config.toml
win_length = 400
encoder_mlp_ratio = 6
lr = 0.0024
Rows from block 3 of the audio encoder of a small audio captioner, named by matrix and row number. Rows with one number within an expert belong to one neuron, the router's apart. Each number is 500 + 50 x the weight over its row's rms, rounded and kept within 0 to 999. All counts start at 0. Numbers have three digits each.
Before each expert's rows are labels from the 100 clips, of 14976, where the router gives the expert most weight on average: "peak in band" is the frequency band that holds the peak. Only what is clearly more common there than usual is listed. The data: synthesized solo parts of chorales (CocoChorales).
# router: router (encoder.blocks.3.mlp.router.weight, 8x384, trained with AdamW), inputs 128-191
# up: expert up (encoder.blocks.3.mlp.up, 8x192x384), inputs 128-191
# down: expert down (encoder.blocks.3.mlp.down, 8x384x192, transposed), outputs 128-191

# expert 7
peak in band: 2000 to 4000 Hz
router.7:470532489480547431523492462518487501502577480563365448548474469484463456386623509477552484443428464580564429510479573444640519514522476554412552487486472484420505500516424526546451517590512493
up.11:530587492570470398525522538504443490512495494457524448444528473520497451491513555553463444575545555370521520487468437458472416516513538485443574457494524491529409454420521450535526627486519472
down.11:505511489466576492490424497555495566431521623444543502490476438453406452432605432530452436478470488579497487518479506565451599560587522517528447468477494530533579495525486461547554372561497515
up.12:489612528367519504575483490536542524455484482528459519453471529527459459500446479433523447538538516481515422501533470542441469514509545569570478335615550514408620564522530471461508521528472451
down.12:573493580535456455538653497436382531479444515547527525527521458404491500596467495440482417494501494419514485554461548500505523520496491497507546546590490464520496459522461474532486632577484517
up.13:508512448436508496431458438492468471552527508427482470468458542543486588437551452494494470535557514454573500545490494477502512533455553513467519522487460520583510478524533502451455486495513515
down.13:430555399453440501413448476496477542422460431429562554446430597500431575387588590470474471472564509529515534491473428477481518471596527567570460489502571565560504570559501557518557488446556559
up.14:521452496592440529526489523419485531453543464402514470600472462489495590502483453511474513431479452437484502522437448526406530551546504578530583517446598534517494571496498525595508476439486480
down.14:478461496544492525464433511569501492488535563475538385515521535511473452432480549589480488509475428497496568418495429512495518615535522460471520438452443510454508489549519611549500446494531495
up.15:455443512532497496426405527541471496535460578478420463558552486536468569494403449518482514517447444436405600552537512528471572425460476533479425490572494487536481507502491498532502508446445499
down.15:510465446533425520571476542531509515489547466548438472466477564529520458486496456529395434461390559598524391396606495510520549499510533584432479504554469506503549532508498524478511593498425523
up.16:600469491519448524511481439552544506515549587481498503515527493458538440414486507594494449424443536546466463432535530557444558468535579545486536489503491549579521463514495518581488511516491441
down.16:615453501514534441544464431506505499476460439471518557438470601550510511448555541465471480560477480476465549436529452455411510525545439595483550566593493525655430542546510555572488420510446565
up.17:542433524491465590439471467483485515549539430422333504411434511559477482377520534575385467445515475506507477605401436504501493510446492505572556526457514516573482571507467536484529528534551498
down.17:551443504423427412473445533496486527516532538470478539418512509417518600437459490596373493528514543525541516433496465524601539450477516392468477393597526532539423422509486538449499486568516476
up.18:496495541565472478409517525503562573404553578491527516616526597498460472546551541529426544413458494496523431503458540433534560450531506522463495462385506543495554519536500449528494521469460499
down.18:541430564552522504447486412509557507502519563520547471545501500448545406593494465539572481425513569523546544542569547529575497459546472426502465510495514532448412462436494434586412442561502500
up.19:482530451457502547519483562520561575497500544437433545532485595513480549454507471583433501432497528471385483452484499560503430455432442600501545513515459506578502511471583470566493581598505514
down.19:452469521507489622529544473547437531535518435441500486508429435498490484458412561556492483544533546455556515452551426526535537561445526478526485472632510447570433441485505469462532440492441479
up.20:532416586503471501455444452393422466483529480357538461625488412470541515517403563482474532555524468527529511666433546415451430542441539486458452469550507412550495470428441465597447579548408446
down.20:527466481529491499496457463551547532498499431412478394422465522508502481490559566444497494465504400561432509435556376462424494557569503451574515521506557568588444460484456533488487443437476520
up.21:586436553512530448618512475489507510473495513440526539522459479611452438516539532435578539475522530433430469584459454507421481476429567523461515645568515422489570562476537408571448510533441564
down.21:378502490490506443394513468511486536494477434477519438478475391504502480421456515528457577543498581541544543603472518402407467496532483417439609485475568586488480499423483387476467527558548454

# expert 6
peak in band: 250 to 500 Hz
router.6:495446498478514497448527505414522451517520454400477510543493471496538586597486559515526501490528505556554497491516591500467595441554516517462531525524534474509503468439485594577557394491531525
up.11:464529432564562457438517625390465505487572415535551404473480479510546515515477503559490519568538430440482539455516502425487487534492411515479538487560515411483549397533541454443527441512481503
down.11:554567461503563427473535441496510506483580509546488447557450415450517465611535493520565467387495450470573519548601526535568402551387418430535571414488406494505622439484569522467537460531548505
up.12:471558494511597537490521503499482504524559410601481479470481460496518434559457448570460528493626533456506510501548371533564548520450523485481538439592485526542461557545507594547553486549550561
down.12:529573396562605492493516510461517458499546521483570530502405386417505492427420522532576462568593558552514467489474540519560525559474473501422479458449517565486536447556454435412555466540538511
up.13:473404545517488424464514472619539550528391446484531410477604563532427423498566515551461547489558486498588483462453501467386543550429582504439532557425447565474515500559571479530529556549591513
down.13:519407555471539521565456567427521509538590483435530515531595483530531500480487473512469594495548538535391527459522432503440514464525477486394565492551564513517558511536476600526575488490501529
up.14:476438402506470472457431498532497454475498467557558521400456520342511524524552451494494537493540556464461511478498595518507497532513440470555566575570471484578476569477389493434464513552547480
down.14:456518543472536489450536523564530489483506517616472550480521629485311502468515569487493342538453468499549434525504510434493517580484522564489409563574429512413595557552495598514449582494519516
up.15:431578494559471438475470487423485489548493471579479558457469523536505577476474551479457539509509515604436554490410515603522461592451520550452460480537533624535536519517542502550470468487533478
down.15:498539507506502469506621425493490506540519491453441405529485505572584417505527501494494515567485484528515456470490581609472545459511573504568607447468470424520498510454490547532521489431541482
up.16:404488523603434502532529486517426410454463468494510416532366518566619499451452533504612510550488489461489530500483557484539545554540586450375620490444427598464434482453458548501477434509544534
down.16:454522414396385562340545469483501602546503594564475468503575515562409419534525579501529524474528484484549439515518449458448472536459562590461489508484531533490471458502394564521489533397453468
up.17:515548477483493460510471514486483484563536446440525557551522509512539646480414559492506491467440511485481509429496457535516435545463564506533523492494542529425422498507417540541429522549506478
down.17:567588462585521509525461579549531594475513539429501466474570565555528439516548482478492437557423426535487458533505550501400430506578527376521539528531430428513478388546437450457431457416456495
up.18:533422622511568489503543441503524459455398515527516551484554510499477467521530428478525568478508504510590566489464449472545469529508525452552505502524473491473495507482458497684429550555492484
down.18:390441552553423526481426552552543474495516552435506429487551445461512569510452480433473556532424522562501507509461462493396504500555566597509554516521425465631574477442623487467461460455561520
up.19:559547515458489484393565416408534511508481518555567498630442601527580493435486545445496545501541473535432559450471429486548550515541489427495478485522416517394490428495456516540494409541421450
down.19:509510559536406479442509455476524553566527496490538377506533511460580536542552471550393554510470542478486493483576516550409445449571565533508485461430506522524437519479512551604528459448514533
up.20:478498482530437516438456524543540612516462565571576502518483574466476533538494487446594552554575557489507479568492484449552554438531463539554490586594492521539451508403503466480515480582515504
down.20:553454569446531590512507615445570410578458512530522546679478500523398534529516613493604554566415454446460537474515507384516521447536535525493519588465522507527479513498442523480525497449547605
up.21:517492527500552459498484571590556470527543553461507611437499448505433494509453489478538487574471444522522509517558557567461494499490610435536576473511498420526487441458457457545473457495444336
down.21:501496557544466436397544512514413481528438527447487444511426546520457452569452520473484536464631568522527427493377513421480430435570364350485419532367442525376517521575508529532456571478566507

# expert 1
peak in band: 2000 to 4000 Hz
router.1:505497574539512449546523495496516571540529483535504568464505502596485402509560456588516524488429498438446437504484490406497406425567545443511520560555496469535573543462531510489468602561439515
up.11:472547539425588440425451426549517468517452425484490461557553566527518478538508503498543544487426440415515549533478556471530473514491660404451570445550475476432521535412474416504481521470458489
down.11:533512463567543499532504491449540571448488421442506468419524504502415561488507512520376522524571542523526439499492487487498535591471494471584533501589519488588460502552396521448435426473495542
up.12:449423483481532532462545474484542510546505511495466517525521514611498495547559450521531547547470467425458512565469558586448551491534550464533497416537405524493548483546506495487449462428573537
down.12:490434494599612557454513548557517534578487456458376439481467539531437465489503505417567490521462493467512450457487512538533573516480506483508488529494482541492466476513393574536532538474529549
up.13:520512477556502403507540527382483510484536574523471421486525473525526506524504562466460530525504466453497482440522458613517553558530474504445605418565512573456473558463504473495478543461555488
down.13:471559504455458468545514537538525508458526479512499462516366537491467524495523516480511494560421553409497501532510632488480539406504475551522452522498519420424556494421434556464485498494512504
up.14:427497559478376410483516501535472598535490540437464417544475504489626524439473452503416547588508445441492439391549536574421483452541450499521511506487578486466504597555459510427529479481519432
down.14:499506507594391505481398554489483509499543548404397437495598436504567546479567579510496561583491452494493422456523470375516441474450457492583492539517489499587573545417535495570527531506491450
up.15:432591539454499493537520524523491534480518461511465519537495537471508481452528517378580597478523425613511372572445464540489505523446513423497466490565494561439526492476489481575457542524450485
down.15:538424517519493474486550489501518546451609528569589496454494473501494549450441388441537462574579423447532604445493483445518502567493561561559395561447474474507495484444498494547543547428484551
up.16:536488409555543500488555443594511550491527438585521591443487532503517460526497455531526556482436435504450525552494488494453537488459480412418466560497582646573447398519480512441507443504444535
down.16:393463471462563515466578527411449470392532578574420467470566552465548474576484474534513518461485541427502488503491433478478570477541517439428492452500480501481506458528418475467532527540509425
up.17:553562522597429549458459456496473495516532443553566521539546460463472437555524492552529459446459475483529503495370450518516531432428511458513411528528549419544536466428480504488542562494511513
down.17:511538433514483531501665534594442427474582519459523510462483463485488459441516545463546487474400545464437531484549482446527487466519536563576565452544507583477517506528532547456489540493492502
up.18:495524532507475560471537540570489480489514526426563526563495581519383492477481508563460465586469551605571476524483498501463509441500606505524489581571450570426409542527473535422486443497571462
down.18:575444535498470504606481552504500589535583495473452523506508584457587504500496558540370534603483502571553514407525510562447395622451486506514479514482501403547558449422494447565521515560481491
up.19:497542467488528486525568620536547542512515548487595542506410514443519382533517448584531519519433455501532450551562508490553546486441485419533499468465550491444494497643599539555538553374520506
down.19:482510475460524557429549423469408567537636503495485541516499564577520503542423497490472464539509512485554568519498538543534448503497538537432529479532454495566517455533529491480519494526517480
up.20:394463467454445547441478474538508503568466405527450527575538492527406498459453487430416470384489507605501530536409473520389467532524486526445529514573520450421562558451482510574475475477534495
down.20:438521548542434508506544471480572505557528449533477430554488467478441520580525511464512463523549529479392600443489594577524560430481439551558544463463421492472455527453516511378512542538462483
up.21:428435480543578412433522578558411527505509430495562530524493528508503473528436474513494523534453513485562533601425529456485436570467469475489513454532572495429545477527449467512516441469554494
down.21:487516517573537540495514562539593545539395486405507461500504405496491451511555505485534494500601475571396533542480552482448492434502426558556512463505431471479460541520599481580479506500501520

# expert 2
peak in band: 250 to 500 Hz
router.2:472508582543459507549450431486455426519539442435490515533487568533429450413472444476520469480427483489461463508443498561556502468501477467557463495420515423554519508518458577452549555510539511
up.11:463542534396486507516525476583445424528497502516532503584472520489494420512521451492607443507463525585539614504515466570479586410492471470546520520454492501469512516413457538481519427462524517
down.11:413530620515462480506474528465504464504499469538533549505517593544539443621467451471489514505418456562442513480574554522515567485490553508499381484492498499411522517505596426442562477504535517
up.12:508476475482518537597468570430441540446453536438509546489485612485510502500478400503513482486494538474454496515499469525483459492502426519512564505491494560548498532420550541520445517478556548
down.12:544535569534545537619570510581469446561552579561551520436511465510371450508494566498512443492491466550481537497479413518561469490487551536467478402526523498502596492509445466548549575506406458
up.13:453501571367523525521495451540534452416508407482560466512507506485492442483591519498504499436531430436528541500447559572531479501518509531506531445539458516494515517464400503423534495476437456
down.13:521475485550434476431503430517490496502531522503577445505519463520472569556503535514501483563474515456541392557521558477527469552480419560540508560452527435452445394497522505419473464460438527
up.14:560500499470561507544484581616530344467464478392399454536468466524492524463492437518415564558415555440493620452489559487524404493526482481466508540525487505515411418440526465456445552531433484
down.14:494524510469429527587493541450486557485546482461502517475584426445464539547456510551410532481559418462487429536462498471574467558492478494489528531464502542489512371527458532409468511519462522
up.15:518508537581523464478479477523490559505457420491443576511503549582484503448470443475471495590520443450543463423488501432524474553548546414524517442476550459454426522552485497443480461499465446
down.15:501576472561491489394487522410438580511452490425447498529614504543446468557526497439532447482498507452493514484485464481520457524445563509458503516575446530501454561480509534448424582425508466
up.16:572472493584457505537484491457465477425475582496550443510413537506547548566501477548515493471475538496433547559452532498536607519476528544409570528499473527469482500495613428470568463552506593
down.16:518380471498481453399468516514413541516541465512470522561492466447613561440569501512495488424462573442447512543564518482554426561609432512607453543456541510482570535467526488501502404543433446
up.17:515461516474545494513573431449465484547524482549535553564455553544436455473552555579431539470405450503466483547550453501419566467515527411540524576484559425462453536554434450398519455511462552
down.17:448501537513478436503535379520449382498413549541485630590550494367577536516530497505506485465546595540509503485563558550459494513454480472507482536558583493526449496504630440502584416480612481
up.18:458436449521403494450530487469461483456547540538511485489493452449535463460542502468432616486521500483485447554506491488495489514595435555476564435539465525511435437450547434456504441477537413
down.18:422517598453501505533456481440515646442435541527493494611516457442454529485534559544448513465546628452451482443453456477543538559484541563561575552428432490476514530420506413513444494440548532
up.19:495541480549466541493470439547454571487489541423509544467489519402538543497487461486450445435472447422434556533526621500502516551571422445534532519483505477494436436454513577432459493489457469
down.19:517492429473520481479496566572512426538421435545549551498500500482588501470608530469492519438532489511459517520444488539425479471548538502486537396497514463473599453466556523431661580478507484
up.20:566357515544535388574496460491611522429482514468521564438499544460484386503536500500576473547481513524540609578568431564435497531526568476492490529494485450439551528557540490570496507611426517
down.20:526521495474487420523499414608539549539490595514489508483606440449596459517500451531517473481541411552583491582461564518537445525461499492566464514543539464410441568515538437535491459438491485
up.21:490625530488454580610582402432493449409484448507487523628387542565488478543483544471448562426569528461477473464492584540519499473509514491463493543531570529568507537586507521535452486448543583
down.21:468486515558564485479439506446544525508482499478547574581565520468483592526545505570461494492464528594495465511513458538582450433499421511549584513481512569472488461609425548518496520602432491

# expert 4
peak in band: 1000 to 2000 Hz
router.4:503496468499414431532523476517436487583500489456532494468544484525420483411521449522595472609551523484536465475456501448516532468414364535521481483515505479503463530553564515576470486458566591
up.11:405530510439500497563522522500407546488574553484566476406491538494490523471482417526488469516534527509525528484506474499558477462488505514428516606466536525419454600520555448455553489479508493
down.11:484393459474423431526479540495575548522486458488488493532560590503436483419479466529530549417482548467537525537622485410484520508542420517467552531581461544433500497542429512552507372557482448
up.12:516498443448514527580518484410528459561566537468616539604522516561452448491453557480522500488384545414458516520617454473483496525520534479558574466480477552409473501536547587603474486465604463
down.12:606501540526452491480518467447519433507524404526495491445510518482461535622517412533524455553421425517506469508543475559474523504476438528456409535474477470424466491577613525489530509522499469
up.13:478449549558529527470476462487406472551532465492509411496443467480499564491506484492476459478518431489500479491526506526434477479387405427525502535553521490619403542559454527499497572545473516
down.13:535537547514449465532490492487497501477445532500540534540488477503480500555549523476542514495495494481485482460532482506571466584464623544553513510442514438579509510596487487504505474463647526
up.14:544520493445520527518596403500488455495508438467517491490463517443537523507500498552514498446463422520468484422387504519480459521500538426510495468466448383515500559517555643481441578577521529
down.14:514562594499537472495495516537497499497488522540493447457529472471465574484556555500532538498538437516437429582509479480486449532490539462527509527541574542459484507532479461515465528538538448
up.15:419430509494507505446479465570555462486460544381458510450462534388559569521510514499426579525489522503509477509494493518625495522531487485539557584480517487510433489440515587410493506408443527
down.15:505559467483512461512515510494504526527512504505468529398637512525474563511489507524381427515442428498452468482454601514503538536466557541491498533598525328551451485487461481558536519510470552
up.16:532496492488544471416446554517539591596490495519497533492500524541545596556534486505538394462489509552511453530470492513558524450553458584381448507510516403508441427402507422552504522510493547
down.16:447564493548465484516476557513458483530571545502566523618509504569488399428471471522465571439525529494439473514481488424408557483572396503461448443481473478563517411377470500479546410481496554
up.17:508609446464550566466502443509580546448394530427550480545392507506468440502450505490526435561513498453500555532495490538466547509436466501456489409520476620535504512620533431479556455511520498
down.17:521519484448522488418480554447499501516446472486404525526479426491560512474545470491417577500456492562422487508484572536472542575437557456593420479490557499559500559590590559522479473462449425
up.18:514487530471511500533523485522470547523451534471526574511455461467488515481504496488529576474568535487508451468428462526550500532540445490549459398473488490468527578577499521528516552464493472
down.18:479480595410413499409547456450510513499446542524423462542526424550509489550396508485432542489519577471451544485509483539488493477479395538491440480600533519416505494588548485472424522522506378
up.19:513494479509479442562553516414513526543411430454475400561424453480465529500424587481548483547532473470444593451540622521517482538542486567487541436476467423525488526486505414493522494470514525
down.19:475567470509444599436606458413445483548413481457426519522448526500539526526487538497507544500429569527506541515399510455601527571504501657503576480515544449537428532628524492477576399435436450
up.20:484544481434525507444543449525530456480459436547522525554532492461582453480487423543585438571512560579541419580525537584495560429473488505615494525512454569473518525563606603521544538419543494
down.20:495578429499485523438475527469541546504557563502529447503473436479425525447600478564483531416525469487492523478435400523400460480405493504487472506526552526487444488530571611544547523491415491
up.21:513423487448451507515477465481438513415512479477533561481574497431432472527480443519463564556516556410466492544460436480444476463496584497506446516450596447521407473482446501468462500480477538
down.21:511550560549597461459551506564467570540487472446508498550548456578524489471434493451496553417569584496399453553481483403484519532479453494569547500508574484474459515487511462441541460488470563

# expert 5
peak in band: 1000 to 2000 Hz
router.5:470530591493602487495508438474515470535496541518590513534481521514559569460527617437466415465490526435432457505564461543480387562508523529544422489631562530437484538487505420447409520502474497
up.11:427473463461478568433494451425534535435562383510500455598448474467455371632496492471518555538510479518546582586496428483497468491496520467503413513525496464456451445521460491408502509443408478
down.11:454490567482511472457524474483518546637600542479488565529567441515473499527609449391416544551488578496419490589502450424500424515508489514489533450462492445403457510514549496533536441523422517
up.12:460581584481507447511477451500503497536491557494524601487483465440511465527432464505630466409374514513545439518497476610553525517466499613542464495611489545490490577552534498569502551554550456
down.12:490553415429423482533504590528492472472490448519478559454479528429477413505530496499495508542567495470537543497536529472409462477595495558451520566441478473484584445429492530567511523506500437
up.13:474505517410522473548431480593511514527492458489463550560507495391483526533545519545483460521450424388467590568464541484428465492550478456485545528458546525445472472552538448505511509547492525
down.13:483597443522506448468473517509457505551478570540470507512428459416570523456483504472506509565449591458495520540558370489488469523518580471466479616464572549521573525514462485508501554482430444
up.14:467504421597517535435482517512518550493476489482549581470431414555538537458449456532420463563466578504421485493380523343540567477506475437446573596492578458478502449574592414503568510534587567
down.14:492429577621474596422494429501512429523530454523494535466512533593515483536542516525614521427577473514525486489486495483518407532505583447400436559570437439377509529508505458505488506561422499
up.15:451549475510444463454472526539453492545536534449494477464566508583461435451579502467507590518472437450479455583479538563571531529474574445537451469563402533499483534492485459568553478475558559
down.15:554464473406528537524408430474523515369552411548504474455403595445482509571578518610514540493453512518506517540490606539451618518577498467525566505552589524472460555549494450491457416551494548
up.16:511434426515451487521463519449476480589453574509565427498499491495432523529508538444500520560530429534420488530472529538495596528475525480470488586389461441487602584474568534499498498552487543
down.16:544583501496582503414615462391442535605402498464543504525538453476506439512529476479396410541442545563433448435472429544470529572441560520485514532552517485474448549539509470538528376531545545
up.17:587549428495491428441436451548495578529551497452447469484484611491385538480486445522486486458567472519531541498555530445487533604527514473559577475483516518543537594437492527435595454507528450
down.17:411571481542585448516430470474560454463515480536483483501525540457558502564575441513482473516488512496523426355526536428434427470567602602508541634476534506450507487527498496440546533510514479
up.18:478549510535449492378490556485497483472504464544499495571444433488457488553586513460509463514511586477461425498502447470447509541508582487488483493460499461497532545583453476503384492475446433
down.18:540413426476528481407545474530537566620462485487446479576462447517546493540476411457438422541558516503436445509453504497501458544465404505558494518623422489496491402493517549468472502500454430
up.19:434494478484459497482510460431523490519454407413587411450546627417525516467496491552519414568461460411473423466459565484511432558477500521520385483466570498457423528429493480567516546465518443
down.19:488530504477546431429383525539491461462495515492466524488527552466504426552477507436508444380508545615475507434453424505458477499506522520601522558505497486403439503487502493548555550550512528
up.20:553592459501530509519491468536515479509444492568450554394480440339609448433540456499548504478538523605608412520520498545492480493482505491447551543459455523550490532578658496604486566448501533
down.20:524462428530406617518494616403519486528548456504489458456542476599502489514460474474457479542562464414529546499439513609450502491475539463451537466459522490553472453559522457543564532462458390
up.21:431584548504527500536562493542573431507538499502577463529515488554513484480473538467517531526453487453470563473575543591547482535613541501510511436467563452509481386527604454572538417498505504
down.21:559542435521543498458530616451459521551470484556583496493455401534551536545443472566493513488562483539563449425524480555458561467435454528540570552543434538497532573441502549471516504497500462

# expert 3
peak in band: 2000 to 4000 Hz
router.3:561493426386510516442529571514499564432497450460564512448509477436558479482512492485556560514578475439466544458480467431530548503501504427500597511431515526567392405426498448399601486520534545
up.11:524645461481412530471510576501551431484560424526447607463568564487472519458503433509531426376531457504516501517362526455537563513481535481492493471509492548552500507526595558500532405490404515
down.11:488486472593486595447480609570459505492580545479508631569500433511564541523506507573437486457509516556555518459530447461421468495562424569548553501471522494383396511553466484525452506465518632
up.12:448547507562541576493481501359493504529504557545402492498515491412467542395493456473534615523504521583543570537545512535515503486559496576509509543505498522474516549526453498529474550504574495
down.12:401573456504609508514517444397552531512594529515587465514548443503521500448470555517512479490545447473472457536534505481427462532558557462426450434478513423494416560519533536468629494464516451
up.13:449465374584509550480531504515546449484578520466439573520554492505574505541483480520451345434516537498506506529498570452421422547457507483461498580437560556517505499488467495523515549458378552
down.13:473502444470528624497530530554431461431441514556551474559581614562488517507477485474428447490473554453535506549417461542509540477513510532484512479533517495495475462509465546445435428428484491
up.14:484458521424619523449630563502524437471543461477475572508446572529546399473445525465519497576549483450482436474525486426442510501485576431468474471516477459544419539582475511474489465443496480
down.14:533495443451520528437437465511445548487506506490517502454510573494548498455476475523503528553447517522491628535543546508511490451572483494428488574404569487416478514457504472507510533424504483
up.15:479556575533461491470510464571529561373531502471518509418428435546491455469518493524513454409528494425401531557476466528430461536382610503450537469403481556538443486523527468596530419588582502
down.15:506503500385484479480461563504413573533444475582418507447484525506477445543472433432449512482497492611523522518519473519578479474508460449602484547499545496457477494367524453443611473409554516
up.16:485479468498457533512445411532400507459506508507498473497471471428499546491522508517466446548476527597508510528496424545504581466513499521506411526457501503536412602492428556429551474556554546
down.16:525470460545506511470446498535526515493587547536404476428503483528512559483500488516456538518436486461443593503366476536394455513495476571552441555435541527477393463463441505546465476451487549
up.17:517491427495512405588509435469504540578462614498468441529540484407508453466448549509433557513490513397555564475583512574511541451489374560551478458494518353533553507488452405499486447408451569
down.17:530489486517550524565538520448401528464485478498510472491586542471416518522555554501462519436496554502487524446509504537558443459475516413448625592520429435568545570451456509487479484449491464
up.18:473471503424613472506499485513462571475496455453508399398472414471543532516500537472496476497471557473560620474535525532523539513508478525504449496341540402544507542460534399488457461546481545
down.18:501513482587554508505439517522472430522523499353531432521458477528511502341430533443455412557518465477570500530561491484563571484406544519571513495391507575454474494552477520530473466592497508
up.19:434472466463539577426499451457443504479511532399367598546460577504470470519448449519514524510466551407510519435469521507461525563480593475554554537542558548459498497508502620533532471508471470
down.19:433433502437517486434514441593462478456491428435449519493505490444488595483506431488501432435522464493451479546485522485528545508506551522539471476487471486498534405514485514461469481561456461
up.20:469574497412441511433557399444482580444484467587504572467462501450449519526498532464575560547496494514423524452523541489496495575547545572601529443377459576405492536557475534546558461477484447
down.20:463429473528572462408409376500542443503438517415517542541506498540522586579477541413522416476432464561472477489494535463463466539440639568501501523548550495467504492474443512554493570543532528
up.21:446536573475544524470559575468467504511574507485543405439501526515529483462526457552502526575513490555451570459529500572453485429586571410486424447495489579449482564471524525517561471449552526
down.21:444536461526534580524516483496522517531471525508527430489546539501531499502501477501427544447541519523487476487516478479587422470492428490493504505521399403522433574530401491454485502444509488

# expert 0
peak in band: 1000 to 2000 Hz
router.0:515467501505474556548495417519513591594546540509386508372542509530556510470534499562428489616457528491518583518521533550463469527435527560534466563455483505525540510493513504549484520513496496
up.11:475471465439466519463455502472533375520588487515436528572410508504458473497545500540463450472546502471621542448512430543461528484509525474483548570509355511469507485450496581518445442479460491
down.11:426552496588500471412489553532445509494547506440489399531519584497416514679560474484582531454525450466507512494472444502536424589515523511447506533527502561589447546498507565478502467522582487
up.12:562570511466433594437520495484454416562564496472522569516559481555527516584450565465525418515529570465524449382486459475526482555442519568569482420515541445480567533495501481518452436494507445
down.12:551492575511540558449430487485539548525501536479599553531497475572511530529466567469546440525445477494611434435495600461496528521524427464521479502524477494559502516460530437472547549438526532
up.13:466529510488500565471508428483491560491472483508502521478555544499516527493558460362471542451517470536528573490518483489542476429455504450514508530475579594491440485405545490409575533530544409
down.13:442495493471436450449462526540481506516465433453547583499491520537438454531450482491548509503476467458520484435452493411560536565504423501486482453493548491482461519479411488464489522626447465
up.14:452457466472520538446479539452455596531441545420462533485540515572423432457493451438594556525497381506487484447410457571447493500506472506470528532504515488504506558344511520500424456547525560
down.14:418485431479494548394467501444525444448479478542474509503478485486424538482527508426488430545628555466489508456428475508482497538549417483454464528557409551530420640497494460403550530440534514
up.15:480449468567601487474522458435490470571560520448521405454524534459571517549486446537486585572371510506492451532523498458578396500479439501491500460453535465493479550563492462470591414480497601
down.15:545484538490509492538566471588510535535498550473426462481451444514538427495568530526481405487486501435620518493486535452428531539513543433438478513441417575548428401507483535600478453589499525
up.16:413527527538459561477525527471433480534469516556567489530546491494475512567550494491470504511418486392528503377465442573565567479449501564562364460532499538367512522529551459517425550475425504
down.16:495518453443469587473567434456583564473464506558488514487548422623443519478567625486542445476484401570521521458495519505432585476508448484531493486620515458470544528483526501534519506563549431
up.17:447492531476597472555508571422502532467550490447521477600466496499465484439513478521612498431459506430417459483496431524478573524493492489450493529611455515510520536538607584516474532433486472
down.17:464482467486526483565623457509574513511486558593428488524420539526486471494612551490502432531494395456473459566458532565557432453524454519580488504560525488544456490446524423543550486523484580
up.18:601436488482502494419517513519527516524549478516429516541526545498443453551533426445504477434490465563507556430464545500392604531513506509501457547570539541540532442566547592591445493461534472
down.18:465496494594400484436462380442494531443485499465456600493474516511489450435515482498579472480535505513462503508447538533525462585508574433526498515516502440500583575542498558492494464534563489
up.19:387438495538570513472522573458505454546539433485547473440479546547555440519504531499395485543456440515536437498524385544537507496465530515483398464452502539537459520521483519383510488433501491
down.19:511535450502435451528509435465525470507471588529512566685494506439467532478462464511490454497568522488525406551549486493452588518463461490505533433564588504492613583460488511570471425530508532
up.20:426551511539464562517470554478553470428472515532496584502565488560475611554442527516403448515422433491529502501492509476583541536488464436523481445588490472494450509515541479563468432473545493
down.20:561475503505505557503527551484440590457513443498461485446600564425486506508532430485424511452435459499432453503594464500483553442508499501544384615459490517549491552476532391552476476588548443
up.21:548548488593506452567393450512562544524569459557458557562535556553438474522515467503465543468466460593507495378504394387516572504513462504528572559540505530411540534579494598484510501477567505
down.21:470470527508526564558522526505434501527472453517586452548539514449449503574488435447528556570581423551534435551506500544552532465439427451471533493504531322530569551561520508580511465531532547